A small image captioner, trained from scratch: soap at rate 0.0025, trained on photos with spoken descriptions (Open Images, Localized Narratives).
Rows from block 2 of the text decoder, named by matrix and row number. Rows with one number belong to one attention dimension. Each number is 128 + 32 x the weight over its row's rms, rounded and kept within 0 to 255. All counts start at 0. Numbers have three digits each.
# q: cross-attention query (decoder.blocks.2.cross_attn.q.weight, 240x256), inputs 0-127
# k: cross-attention key (decoder.blocks.2.cross_attn.k.weight, 240x192), inputs 0-95
q.100:107128123135110177125091082149127131159179178140106123175136100118132162095093164182057106108122144097156051111149115117147076142166192105128132183099140102142167093107176079130131110132123166090169135142128167101167204084089080111141110132159135177110140105136121064140123170126084113156089082131092101196152133124094129142122067171120096114112117103126140099138098141112166105149084
q.101:085147101141091090179080110115168093117152101146145086122158072146135097109142108133165143163126126165153145177162132163128118132124101113115183119145140086100085192094132116112140092169163103151112136135089180116145162123152121091137078038135144168192161135091143126137113099116079122158136120098104137150167090075115110119110143134150140113137105120065092088092171079135070145048144
q.102:156126127172085204168094088157114127133141145163146134167166087144088127102106117143136123131209198089120133119155111126117156079144114189085129125158134130116127160075151161069058097105113084120179122149125154110149144183137159169168210151157125119122113124115109124128157121128116042122179084073115147183178139134101088085121130148128148157142097183124144175129108122139138130146145
q.103:196084112125150094131145055133101142103151116103167110115118176121133176131171105160147125134221165146177144124103174149139102121118145104129171100133149158086152129143161154155101095145137136121113114115136146166083117115120119141127067082166139140168119127159102123152057130075161114131147111104161193156151170093115117115111175068078130069108132109145091145142083154094175024135076
q.104:128116135094137144087131109092088159133183160093072128099123124132109160113138120144178132163137085146206127087152181077156127151062160070153148195126114104089158185129105145174103142197188117165102163166094153076192177192157188109106112109120085187165147044144121129138165114107121109152141149165151088092106163142153120127146143138093145124123079153119065101104135090101119137102140
q.105:144129085106137091096161102124096156137152106067116168118078115128136097102174069157172127137104170170080140142143136110136162161112102103159106136169097092134110087122123092099173169188153150125130163185145193099138136058111083106099087140066144127193085118033157149172107115098147099195113086186055135127073131166135112126124154177127096079170167144161129175115131121161167078140124
q.106:125113095125101159115142103139149161199100134090151131111169138134135139124121078134133140104159134141125150124168107115159181117080113117136106096144097132129100111114107204119090120117136030130134055151159134170189106060164076147111117133120138107054171123106125108145119070077147142153166082116160177148104065091199078146086075115101106110121087119090134145128129125118151089141162
q.107:076187152074150140123178118129120097097117181156135176137141163119199064156121188078080194149202170194110122161133105183129173135064117161114152194134142151138101173135139145119141190182108166134200082117101087071102193093154067104138138096109055137114129104160115133128114108159088115157112109138120142109128129157130076127182090163121091104111150098080149123067116092129094138096148
q.108:125106135196044124134167123151127103102119052147067146126128163115095142157107074118106153124133108107133162118112112116070077088119069116166174156182100160131114098099110129188130148182103136098086189130077153132184100193120144117156105144134134120091087129078123120147133186158145127124172140163113136145138152100149104112148123037122153111125127191128174174109111149122174085139100
q.109:122115166167141160147140127091136143133097104114153150108162120147151130112116145152138144101155126120102139129162113092099120160164152122171128140176158130122112128102139065102185132150134113139057198111110097147147121056126138174141190168176126105144084167104115158098083182161117164117103091106135127213130122170167123044134137113098125170100142147146165132134124161173114170160163
q.110:108161095153133173144137073113200137168121149091118142165135188072060171157109157129073106110107175190152099148123103160159065146160093099133149115126133137080070136155090099085117104083141121136165128119139098111150117087103099097166108160082158176130155058166163135128103158106131109137126146103112172145077140081113131095115099145121150104202114140108106112175163164135158185125151
q.111:174120127205122104117116090093143065111136137170138131144075110097103086161112090142135151175101156110036147172094144176110130091172075166159166163158109147066127130141065139105138111115076098135118115121122030183098152162137130147135150130135106151117095188165089104167146167131182152119134108164142094089137102118142140152100135115127124106139178143136112046191123188113149104104132
q.112:167137090088149116110119083064120126153110132128161109072125157123138105132210209165127130116108155087154175153135174093113091124116120181141106139101124096115103118151086107096092143094150096129133078092120118157139086121141164137098153153169102095143162135097130082150154094188128132157115146192138135159090117126150118102081155112108083109122141103068209125075131170141117136108117
q.113:159143113136113145074125160142139116085194133157100131127160077158114072136058154138115137185091161143095156028091078105152160151090145087174122137201140102144144140083129177089144127161120142143122189144118087102107170133068122098126107118143124169138099125097110127109148138181120060173080181166103073115136145151125072139074143106155088079127165141123144122200134113132123149092109
q.114:111148116112110096136161128133120139116127123141130099088088105171128137122100160082109086128197100128155184075167102174099103138108204084125131095133179169133154149162176100122095177178185141116082149122134147040137125144136157119098109139158080103138136063202132113090183104086105152147083176086195086112094150119123113128099155173124133131215138117123165139137190139094132129094096
q.115:122152120144108159113106094164074065090170146113077140140166042116091088111100101132166127160134166146135073078144163129111106110128148107161138115174156096099103180107151161119158083170085125100077109201119132102137136107130178101129063164118149142091158100127144147145082150138187150162147132071097141189115139100110071123143144145141094116128095118103148130137109125136116115108107
q.116:111133134139135152099112109133117119164074120131120114143127166126100158106078102157141069135104143105121124125154120126159147122028142151166085134100151095142134103168093143100085103087099147145157113144139165129118183108118149165107117114087205157073088119125181183120090126169121194135092123144142151073055106097165134117131122144107148160191133140159124082226107135090136126157082
q.117:132151176119134097110124090160159099153136200212164116172159129084076143133108067102107137122149099126119082163082093105112171151194110078103190159125151150096141167144116201150129170123143160137158110085103155095148120101174152133163086124098178150078120094138157128117069116077123131172130116097145144147121152123160183092154095123154117166178151113139125087099117118197106108147129
q.118:191155122119154159189084155092176087116110134127145056143122160131202120074149152156156090143118189113097129173216156097161148131127160130105160088116093111173095134121097169117098067059143158181099095094134127122108077089109089148125170154102107148091118103106132127179157101166060139144116135061163099140100112143136140077122100107138101120126140168133154112182124115118098130098162
q.119:163078116128140137101137155127114064149110163189142168114161153070138158153143119153125119103149127096103156180131085116128188149145147096136119180123149137132096126162204109127118099183107143152125112154152145178121121113126147147139080101176141151074153138158109113193097162113112087134110124129121163087056160135125120147106148101132151130129129079106121157169070091089185072164092
q.120:167164095143154157181098124104115149156169079153122106112162077154130126155088114183102123154103118152179150136063086105104140115136150109157114126123090127081148075096118128120164077114104169091099099098147091083144077166158175097133134146123113170097112105149167133126167112088097122142146103116150090048136145105151136198124058164112102098118136114122079117135154123145109112136101
q.121:090163116078097138129098188124180140172140093165116117128061159127177132151156130089122173113085111088162222158106098094146097143144120105154106110123130145116089133127111128124102174100147120152163118096153170119136131163079156143095178135110162125147098117116148174068173123104097159110136181130058135123121166144145168159099131169147148149116176114157102153091117141082135106135109
q.122:167080091183122120161087107131065140170173090165151150125154118066086168082142127148109088152112162097164121115122192122118144126130165110210138111189107128122175092110110073107119122139127089081110208191101106132139061101077082159181114082126191136117130165125122142053100120115165145123104143081094113142097139158077158133142101184150123129130088116186152099083142149093085117156144
q.123:130114118091137135162154108101142098110108176089142117158162133104158098102117132129089054101123146116169115150060103123184134112097135146075107162031123136132119126128124129118123113103153133151113116078119118176183140096116167150182189163139087109115115161188162143163093115111096099126153180168159188110099158175150108111153103100104122126104128128081149115203117135138175115206092
q.124:178112180094087108085144151150157057100165192173115138146157154090167094161150083111175154135118123145097155084160120065159127148178116149157142061141122129130157130122149154125141089198147068148116098104142059166165180106074137162145118138137145083167129124137159095126084105142141131143141145136098208181121157077118131152083153132170104113099159119138104125196101086152109089122063
q.125:154144150123115118136175136111075130075098157128100152171152167153068176111145177098156144097095101143161060104129134145156123174105149109203066155205173116147114126086159082120120103135111132085115195148097082120092138128153112119185121153141131103131073139112141098134129100163116152168056077167126122141109139087098205125089130028128054101063109149079110087118064110095117154113171
q.126:044146132096147112146161126066128145133071119122143121092073097112121175080205120094131106081133106098112212146092137120106113186185175193090126094127153150141149110077084118161079141066116148127068120088142156145126106145188134066103144159128109141139148147185156044169061090126129119158137136138095146144160193108177126120127179132112083157137184131136114166145128125190045084191152
q.127:114059100149156085170098143168103110143100092124148142155145096054100079076121122154135155120153108061161118146109141109119132104141116183121171121106137107059085133115096111112163153108151121157124056077164117115102115132101095158091091127119112092100143163163152067142102152080156161114158076031162129108154160129124126136107087097091194187145107069127174111091093125135144135170164
q.128:114184117151097134049083126133135086100201126143103101159106101077096086123138138153141131168100141110163077070129172124075137104142058139155167106151144145098170145083178077090094122105126161166176167133085173133143172115111118128102139049145182182121135128122167111106092157134143086125063165192146159115129120167116073120100145164124136167072110168112099106120104152176118098098180
q.129:126157098106085123146183183172167120123148136170100114135097177152104141199149114073104140100088127094145192160095136092104111137123154122110116164143091138153125158155077143114085120118155058120150108093142097113163093120105119164152140152113119110125146094108089158111136137087109126124094066153075101084123110145093169150076114141121146106110167093147127170142101117127120127138131
q.130:156126138147089107165123119105131141123125100194106195122158174093147139165129087126180163106100093182148145157115131112105165119085165097188138137116074116155137115125061085158130129169103075085128112099143103141122160122117129129051163137171164117096123168119138194047153103100145159150092091155075121110195150099065110128103143139132140077152134140140170146123146082165081064127121
q.131:108107092174133129122151117142170137131098188145125108093157141187132143157185099129162078136110100150168096128114177158139116161184159109120177232163065133086172125129135114116147095118114076125141147083060136165098179159131202102145134098149151109163093134139120097138136146121111093061129139141091065162138147120109177163123154127184162083138172174170118187101196121142142143114137
q.132:085103114191114151127107116142136083096139129170111128120216098125127162153153141124067184111138147163149170202080085160183086133109130160117161108115125125080134130197122142115169113131104143097109171141102201142122155075125185074086134106095160108113134100192094188182109118085150112106176120133128188089088120156179059113199154138163181083139140112140100148150128149182164154201099
q.133:106165117176135179143140142090143169121173099158155105192126090089161095140135123156168097132077177215173174165122137151080071175081174115085145129111165157180149093079145108151111136139141117108119070142124146143157119111183108077145170191146140139122138149160153176096093119121132093088108116072109154155115112095147135088178129122114105146075096084135181075125068108173117110165099
q.134:124152068146073128122118128126182106131082097130082144135145101198161066107080105108124168091068154185140191082149119138120159182104133147127100138163158134175142167149174110111183120149138145108124177120143084147125088127062160112144127111104124132106141152114121124143089114126119149124094106165136111093140104075161131104126116130123151163187136079163143096170199125121198176182134
q.135:099109130070083131157191085077098129110121125090158137118146168137039102119137122071118175098152126135141124104128166132124159158129166147156135145133168138121125150121145155140113150147146167162154141150154141156152147176120125088141151128126081132120162125149150095079065131122152120186130157045079156131139060143134135151230137118057141214162126092065137153081147100163192172191124
q.136:105114183082155123083166075152164139139090176114057150093112132111167135138101126132135073124103100148182134181103139106083146147141146146130115105105079150175126154158100098145131140087149144108119109161160173158148076084187161102137059134071114100142142101132098176106099150082110120104085143197148171094057144074120096067125155158123120102103129135108112065169133119171139120095156
q.137:110015121096142128130086132080078181101130099154135036096071178126132125164159099123156082161095122161151135111170143165078137145140131105142192182092130093126144067166165105102152132109155142165142133129144078158116158125093125117099144098130109065154138132133124083151083087136147103115127099130147112119162134140127140173074170071141140151138153124161105139095165169157161140096119
q.138:082174125121159117059127146138091121195172119171110138126170141106094145151134161128131164194120029077120108101083116072088100140108166142130115130168128137063196131083145131106164189231141192105117154109056112072132183109105135163156129163186143078098174126088151144084112145144158147185087163158107119129137165172086137124163090183094122125111131152136117122070125168152146128115131
q.139:106092100107112132143126079140157100197157107125112095107127061070138124124190148169118101168121098130168099139120091117131139152174126140084133128084110167052161125129114133133117175092105151153127123121168126084103219055107160126146120116106073161060099108106119136176111154164152123152068115122105152143152201127153087069195158158095126100133136105087153130142120120123091151085121
q.140:115087118114212150120136133136105106157111163140134161110097109193154061138095109076108162110146155111125113107143130149171119154137171176153152139105134094128089122095127147172154091116145143136117109141155119102169138139155143010091098106138155152170132072089093151055090096123096074141114166102077123106157135115149147192157118064087148163154135076156172147111063124072138051139141
q.141:074098166089122118132125148123168144111124139094102109083089124118099100124128083138081141184131107120131061159138139148121123168168105108196099108125161112169176119095129107195156131133110101073117135139128187112115137124084091055132118146152097114119076101123126207126119080194119149147123180125114090100121164105120120135136153116124128109102125130130168085149139129093075066108140
q.142:063129140096192157087130102088136108097157096157080134121060148048091144104111114123135134140130040082099090148182103106120111146128123064180104105134149117165149117121073141114115090115146105148169112172139178105152155194136168137111093099120176158104115117126092117186123167072177116213085147179143072145130070106087109094112132103131160130138154118107067121158160171108116094120072
q.143:135111090158174180173119070085170144149091082177187178101109155082075116169160120106088122137121094112104116166130054113192139140109086088141131084164084136161178132117114078095154146144103149134118140101122162107160121134124125133153093127134160122034115151126146114129127198101196146144102139110104129168144138123102184129106123092152142101129147130137122103157131106107176042141121
q.144:106129084142088130129171139142121139102102052120118133093141099109131135181166127146055160164179119108128129148079158192134108147142121091146111110165101125161133156058077188158086134155178092127107152071187149077078152095132118151094115056104098103107067149108152098181093132117125101084135133108059143183103144147134113164145169095193114146168182065115115194175139169187055201122159
q.145:058169110128169115139110141119160074111157058152188077171102121169157085120099126137133132121134133111153180113088147089120133161111073136125149116133106163123116162124134088152192110124172081161099157159186141103103171096093087094138141162169126165108126147108151124168133164145158115126136100146160123166171153106102139152091136178097141137110193047169173123025115130122112096143100
q.146:122219105101109088090156114109180080154142136128161156114105144110124120113135133104140131103122128136154131194141129142102125182106118130139236083124100073131153163131199085163127166098105145110111116121124068142165126110130105077182188137123102145136085155124133090118187123183118168095112101166127168114141114121137178110127161159117105117174153105175106190094105139129145128173140
q.147:070134108152090093156199111131129134098144148148100088073101062142098173169103128133136190163156124118130059111068140159150137198124099081158088144120149146181092202092157137137105150124200181158125193147123172091177135120087100088123120094139134106135113105126195104150116136123114123098144198138092141112164154074111175109132102117129102165125129101087136131150139128105115075148127
q.148:090124110134066087130123095142125125139106138106107152126099171086078123074107119119135112163128143130106091086129148149121119130168085093109103199185132151111141102111135074121121120123136126121128135163074180132064168173167093127138099145148193116143133107122156136072127126124139149144142116138096095062135124092160094139147116137123064097171143111114055179121090096162122158213167
q.149:109163155156076088160139099161124170099153135165124084153177137142126140178161148152117089084138129155194064095105125122144127116121078174127169071114129062106078066132120158160135143068136188183125174132139105140110148138167129092161103166148130147137178112114079115171123064127106123126134175157141119106127075172168154122137139107101141160103064130135103078104080186112085113148134
q.150:176113151128124154111053154139096060174137145113103093141119162148120072134192160114148119109138123090157130145186110107082127139136119115139114111116084204161124114128064136099143128142027098074153131218113159091096101106124167129072179145168158123115119173093097118105149192147074122153178178117099098161129113133100109065087175145108101123098121145128099149159097162141073090095139
q.151:160060171088152147151153155108138133199165112073146161092136122116124132116129079169112143170119097165139147148171125139136128101149169158160138083091107192141155108122064162087210127108116105164112091139136141138221080122109143123141192132121118069041158082113082072115166125119081085166151136120097112065112153153176079113138130108117132109120160126087097094108140089123110119045122
q.152:141096135143134072173141162082110117159159101194051145150144178100171153094159175085151116132039124112126103110133170156133103100143120139127195112074108091166120156121120161070124166111090182145061136104117144150136074173144078146114080116189166126135149154039142120040135113146124096116117080107092095086151133148135117122140089078090168177175101093146123139084102124101153101142066
q.153:133156128157113146177071077093129151104195159130117101149187147162129130113091121075103168176107090108123173087094154137148115121099147136105079147117157163114137113110108090090148132119127153115155109140072128127110101129118121151101110161154130156151138110104136138145124059081139147098123128070166118094184113147083206125091126125104162110126116178103158110093057090158115130181139
q.154:184150096111165155141149157117108059150102153138141083127112123153124118111132119118160150064159132149108147098134134119152092136138154038128164106144102163152185164121148078164104083142173103117144147130135043118072137076094190115140124127089126109207085140102115153119083101128106170137167144077144133174152088114097086094116145132159165145136073153180111120178118123153090102191150
q.155:109111141105087109114141148102073118104132204117169131167149075097113159188164166195084119085118133174116153149180080132102104096156098082155090181092098125121160081135108139194126076160148142159141080173122079130151096162117121119173079131135168145106095155161072128139135158129089125187116116173169130190113134105167110148128139122133173092113104133108133093127182107155083083168178
q.156:082082134099134170197059149150126126094162149095126071080122119127167147170150114117072154133108133138202170116099172119143116124085129164097136123073096119125134157168117137146172129099115117097151190127148145087093087138116155117086116091155178139069171151126108159145127121167152115193170089097152181109141161099149171200133104157110111129118082099170112153063172163149167114091113
q.157:109103116153173118137104099095159061160142165097201081111174124081111106075090132129053149147073070121134235133191143149134149071139127137128111095078135186099109099121119151145122107106135120152173139126141144125107091062130044140137093152129144140138130113143128134167167131095122144155132146102141176133141123141077114146115107129055143108108172110122105119090149112170198156178147
q.158:127148129123133100132118116056178148157153142143090160124131135140098094111165073171085104105162094145072169162091132124136134138145148116128035159137135134066134157101124132107081153181152092149106121152112113129101109148183163077158092169147110082109170116146165112130107139111140144124123121121096179111097086167058112092198151137138160158160085090189090126153117172095124157134099
k.100:145070101188161088130107144109147135111089109137133164085148181141158126153118177083109133116134099173117143102097188148131130095109121134172138112158060124128124132154181164183083080113075179074139176082172129128152149177123153054116119148117089102126174147152131130147135109125132147126
k.101:102099128155122136143118115111160169117191135126086144120166088176129068080127139126138101137121143149078117191121101099139163129127136138196133086156131098169130168129106111136134096158155156142152146124205097126140145053146109100061105090053100164135099153101081099137061123049138139151
k.102:154111111058095146114145142128127089143090140161109151172191142096090133119164168191050151156108124108116132134164036170122146150126142110104102251153109148139114151179118126104101128124091168109137173098079167167150148162156118081087115069141086121133122170124131078109117097139093117104
k.103:150105133067175153104185188089115121137108197191119102179157136098126144117100178153172160100114116101162104170113157150117155105171112160129095064171159120107091129167129126122097161104097115147133086135134134104130098140081176054084131106132088127125104139091131116161130159170114120104
k.104:123119202140175185162174132122178105066124175118108123075171138166151105135108115115090119103135117087162088110157152117155143174119097170145135133135129112089070115146111159114125167130195103121145102139171128128083112117137073208084154172110147193104162128063122167100107135138135152161
k.105:154109172064144037104147139169168114129054059144129146102128107146209176126099125130167120160159194107121125121169063170134124140099153128161135086121161140152139136132129107105077146137136116115128108129148094106104132110139168073136173158136079155130131157156129130127106159086094113117
k.106:130124092140132101125133105087117142164094121140141129188158057148170153149124091108088107131170112128100172089139092156113088103080097095093146191138136075105112109189112149142097116148145151109122135113150099092093116145166126091150175051100125093122200118126092157120137097113027125138
k.107:105129132147120077113119111135167092126138142107109089191121100147232171144119142119159071169101125108139084139104101094153152082159110131149186123118115107099124148095145134143198132164174176084139104098122075162086138171144120088115100113149111128160092127102105137178143122126123145175
k.108:142151157101117135083134159144158110114164125080061112147135144118098141086145122132131131063131092130141105141145118100177164114164177113152149160123107122150142091125166142086099095100102082158174138131059185206147084184126227155135124103179123148132105123172146173149134109084109112063
k.109:087130079065121163130154133134078186176133114129099205093107105123158135141153123094132124143171125121116150127157119166150183083103133124109127144138140117080165066077131174105040080102097096156108114135118133156117117075147180165103125115153140153122177172127083077117120121181159116156
k.110:143066161204121101111163121130101082100099150166112082092138153147138134133103106066123130160092150148098182129129194161137186111116152195080106100123200132096114098175107168141083110127095118107117097143124127101078106102125113163126108151057129167099071096154182165129134148151085114138
k.111:083105148072103100095157075117161078151153197146155100150095102179087139143122092149107110079135080113157072109144170192150118063156053111104149187173084176158098096108126129120158145116100110199161062099122128131137123134133092142150164098121085119069087113145104125093110127166113160075
k.112:104157191113121115190128123119142179110099138121133092116117121164137186155091105133102173107122134146151148123095131145091098127102082189113120112136094233117158133088127114127131125058186067141103128143110117113113101163093150105074101162126188102102167111134203143113111173121052139126
k.113:118189128099144116098122135107121116134144083165116088133133159134130141156109148116159186093108106113143070154164118241145181094118173135143135117127093164173067154097160183105067159129184131204159101133215112186094121126127079161159082179178181141143124173145158138176084148145157108107
k.114:151127123119168160139154076121120189110097158118117060152212115082132117200116133162117136108133089143140130154175083103075113145127142183090105095113113173126088130158137120179135108180138155111139165148140114120121140090146133157091087102087140121140089184160135090051083167173180060189
k.115:151075138111078121116189151139155181120160157152099122098141169135108066109099148170164123084138117151072121155135099159103134079128146160144119101185157068162141069079132133125151114146172104141146082093193134129157115156131111185115075102071108196152140147199167170124153156079159116113
k.116:153185173115095064139109126154113063117139075105114120173129113135068201128109127122131179100075139116071105119123162177168109147102157083155099115079126062159105117187139121152107140047120195102103142095108141130115119131081160110143120150126051072163177095109077101133122125129120173174
k.117:126106099183144191096108111131136089198075140093128096122078104123115137128083104132084142142107138078118134156113137162088125140122089056192149114175104121106133086133174099120166102190098157053105081120141145073088171142128176147188133117127140127126060118136088144139112141123164148138
k.118:128123200125178140138175158138163201109135098123159085147160089120113122125197095149068103135094157153120046083106138080121125129142079109099078181136141039115136141115131169143149087096048173169100122081078147108138117128135119096087162126135167136142128166137101063152091155074105140161
k.119:134118134104136118172127124097145066181088131187093140107104174081118139066130125137110169098147100160124101126121144098160105096138101143114134109104167188117127132151151093130153149051167086130149108095101134079092077099043118128158100120164125157147119097161127115203151105140130133166
k.120:110107184181140114167120129083147071108199129096146096083082142118097099095099169143168105135110094151147140169139086141143183178128143142156137118137145137161080080177112106105110019157149117131140128189116098065117115124097140105124108163146087120145109107152144126118085118196154077122
k.121:105161150122150119102061198106096122180150142165118146107135161070128110138184089154127133151133083120120084106105118176120085137154161189146169135101083150109190189062154075115157107112206131139103130177130136099141084199123150128145141118149178096160161148145089112130122094043029171145
k.122:162133070130070140142131116129127215158073117129101129177089157123173143112112172115106180090129094160168138107122153115180091135131162115162151145152146141128102092125145115070052143192104154178131104125177083116131181127150101136101105121136121136126115170191092150191097107105182201129
k.123:123138119130155097094121150080123162155132128156183135068120135123136154089079152181096158149124122123134107093159100095134153095161141214076136128109171163128122111140108171176148128137113169135161094132043117085102086113104127103034159134097086080098092121170087128109147122053128128146
k.124:105128093169119107117124146096102125150171140110162156140159150135104101127114153159147065153146153123133054119173063126119167104129122120147097151067056145147131162109191114162116143148192118123152049103191145107121135086101140151133082140170072160119165112184106141160163133157095084103
k.125:151132159117105142139105101142110090111131122058156145098134148109133149127160117100227141153116088140129143133149139088158154121113062098121184180170125159098129124081148144069132168109137178158123148123134122146156144168104160120185135112196118149138118145148113117150133164156163091194
k.126:073198119151191184136120145137092148129132154107139141131136118127064138137132145160129127126206154142124191199160135112121135144104176156090128140171207125101085056130143125164124175147170140136121154146133183160080164083103093108087120128149169117149153115059122166122124126111072057137
k.127:118140112093074166131104132117160100144133127150105143066102083104062114142095071157064154101104125124102155167154125093079081097118143118136164160112154117128116175142123118108093167144066098128140155150127122132077165162172106072080051135120105082166129154155092110116086124089154121156
k.128:128049101147133120118159173139166158144076157152145152098162140126140146159105147111079148142048147212146133139130166148132119173113158136155155096154104164088160108179089092070152129136159068133131082157182148181107092160102080155191139150162104168160096181108141143103154116149177139059
k.129:117161112190102060153088113133156146127126123152145081109067142091111083116144090181154131163146212174144149124116076151090082118102101129108135143084096148150061206114150146113153122083077163140142138159144131056104117161140110185143135161081107098102123107164147107156155105167118075135
k.130:135140149150150141143189069123114107120175109095181185178038121149149056113144179086170152140134158120124107095117106166127108143102150177131115093162077150176120168169114145162125100086101094135133114138113130096109176161120192120118129110163094079123129145155131120155114137132129119120
k.131:165159108135064144149164174139088163093146155047095163126167161141101103105139122141117144099139092113170078119104152201136110113120112179132154137112078182134134142153175142098133110128099074171159089092133122127189147142095168173113082096124120117118133090116070104159119017107178193113
k.132:137121094102094072154093127077092081108131134137131137182130170172087124076103096143099166141155120177128109171149186125161099117103120194152078047114125111129104152145084082154106133120138122124202137092137159192151091098112087168120126076112080098115110137140090154174100095070159107077
k.133:099122167107165047089146151175147161116185164110170117106135174115135095128102148126166180115176142168142097112120111134194204101117126137089156112131110134152179148161111150087118159143130085093149148055128125163157103062136173083074125126189118130171131159067114094121160090045122152075
k.134:117156109141131182050103128075085108088168104118091105140119129106106113143173140099104102159154094139155072129136150104171138105164142138144192181117137144195159133167153156121116169089129141085118122103140130132123092095089120129222093077151146076189128127127048087154108102141076150120
k.135:089080180113131136109120153105162088097093172106115104132155144099146129158107111095111124128116166128164101122108106172133192112179175146096186140160175151158169078134170132077126185112165151049186090152094137168180192110124122136096154183150107115124107180089103119109100154148106090087
k.136:074107178108187089105158145185141100150125121131185134080146148042155113157099175197134113127167210095157113171068165140113110129121132099147073088167102110088158157148160135131103081090115080138206153127157152120112131133081154125103125158078126128121135081135140145109207203127131129080
k.137:141118154121157129122094140074126053155149130175154129152143133179163188177131134173089145120147191110094121073116096139126142132135114087101132101121126126223149128160138093096176166087138098125121143110072072133092136058148092153135121165093110124086151118108140094110098133104171089161
k.138:056120127112143152169118118066152144195091090094073152140148128102127119136134120060128153092093146133123142152102149087128143140073178135206157113128070101068161088147138171109157179124172115133158131149150180111132141131119168169069126176130119148151144132196148098105116183118151119079
k.139:084144189185158138118053163144160063120080140155141132139153104098138167181188144112151106144116155201095109200117124196145114101080086157115176144104104108113132149131173091098159121173094161062100099123100150186171111156128129109118122156076139111126117184086143159155190212131142107132
k.140:141177136108139160068180195141096105120161142140130124120130094097105128093130206149147129124114080078113123090192108136162171082116138094156134130122132127114141116134163136123098120152169095173145099149134185132151169166149168101135170153076123114127165154110125120172136117203067151076
k.141:157131181116158155112131186113130096120136085119157066172112147095176154119117196064110121091135070124121110073117089063180170154146142095079186162149127115121123131056137150098165184142105137063113106164145131190162144109103130103121156134143143143149111132170128197198127126108119168117
k.142:114134176198148144181126131139153126116084139176099141207104151195112165128138150128087081065139112100157153134081182116153148178156160097113180087198139142114097136087086061094195150130156110111138110174096093173172152120131114162142152106155157172122169080129200129214114136156142115148
k.143:196099086184108073123139109161092171112187146145088171180125093151214135122132122096143100089140168121140134111144154087101139124184173085086171179127129101143088080141102068184115095157115152192151129154098128131113114097074175131151149097127116107100115090137084142162097107074138126090
k.144:126189128152110080113140125135098155114115167142098171158192118165122094165102164090145126107171155167149143132088163136077120110132163145114144100094147141176125068117122114131109108094151104137056102160148080137125150095080196144058193039126163091074181088140100101085082106039114122134
k.145:137154157073105122142146140101111115139102162134149118094135130163139096073062195147134139114136129093126141082173110117154164200141092115150084100151097108170141175109190114109158150168176152157145126150070135142109130095152082122110153165124096152101193151129114151102116081138079144163
k.146:153156173107167143118119142090160156147101132132162130123146063230123152141076089114109148157162078098191133140064105115151130108158060173152092130132166161090097170067095116099178071130164180138114080156142114103160186146080093085184119144115133079134098086170060151109119093150091122076
k.147:095190122137152060136094142141099111116162129139137156147112145107081166044133130097182146092142187078168143146111169154134121126106223128126134132124100112156177140125114189127104155130134138156155164172105063156097156141149094165153140157112124126080146152107105094051115124138140144086
k.148:105153097126121109116118091128106133147151233164118137143118146099110151108145185092155131141116141163154084166071122128073073112114180184100118153138089182104123138140146102154086150096117088120151084091107135117151128062073123131126115068121179174116203133110112088089092129136091154086
k.149:123145124146139131152120083082128123133108104123139161112139165137157058084171161100133124182109154126084120133122111159130117132171081061206118123119116129130191081150146143104156058075127180127080102178108111071112156154176130133071095093071145193168158104158138158156083130138115144145
k.150:161143154094115104130135102170138145128065086146109113167160147118126112145088122054122125124151160108154110147108126145167050119108107180142127132175159122095151127138148130216098171067135131095124061106066122144156063114145162104142176059159081133069169101109127121138154171118187114102
k.151:108057075074109132113117184163140153141116062079109138127142178147150133175160110140104155098148145144122153147093121159125114129109115106157102089161156129083136124147074137171121138162109147105170108112088140118086127152128121110166169135135153151089126131065129075106144128238158088197
k.152:149125145103083147080103134129127156122087079114164068172075093105092118089140099105155144172097103171125127109078147191113111101084108071155118172068098139193145144108134127129099117141105149149104137123131137122167130128140153166134143154171128071193113131149180127152132165187148159111
k.153:121162111146164128079130117081174123111065161144181091083118141054110176106176177146114125152145107159107189144135154075165162117124079147101088151147156175072134065116116113154095124132089101088120154089146168094106118142128115089099135148163129094099090120114050089136098131148122153168
k.154:138148202142154175191105085111127177144138075148108139132106146115096111125097146135167095121168127113129100100140089100116093132056133172054101155138161108149184121146176100174108121098088116099177181103122088103100083110096123188162100139141138133186076139182112133123138144050123138098
k.155:091177157132146177132112183118137109160111084115131154138087131102144049141158115093162083091140064081159131123179091102156111087124142084088081179105116094130092150137167113143212075125170100118152104102117097156086146166137123122122082146071109119161127145157164089122132096115053120130
k.156:106128141150143041125168137122098114148131143184116121142156072146191155169161130153148116057134112183119143100142167170110122107083143124120119057121119112169119134120170163190049158101161185153149115098094105063148112081179156120123073140088167121087103161155150141140154180141155127126
k.157:104101109102073144184145113166134034147113147169132102120164122111138116190107177208091112096146123133151132131135141098095144111147165107140113132157129095111133138175166143192141169161086095049172116131103051162074101037078090141122134128130168178152117212092095189187062145191100139123
k.158:096092125127084116087116164173107073060122079175161179172157170138153231150107144102156126201148123182086123095164134145134111109109104178133108160100055141071085124129144061132133134166122061134097129114153140116163083073120084134157087120163158181128119103129123109145108132118128113145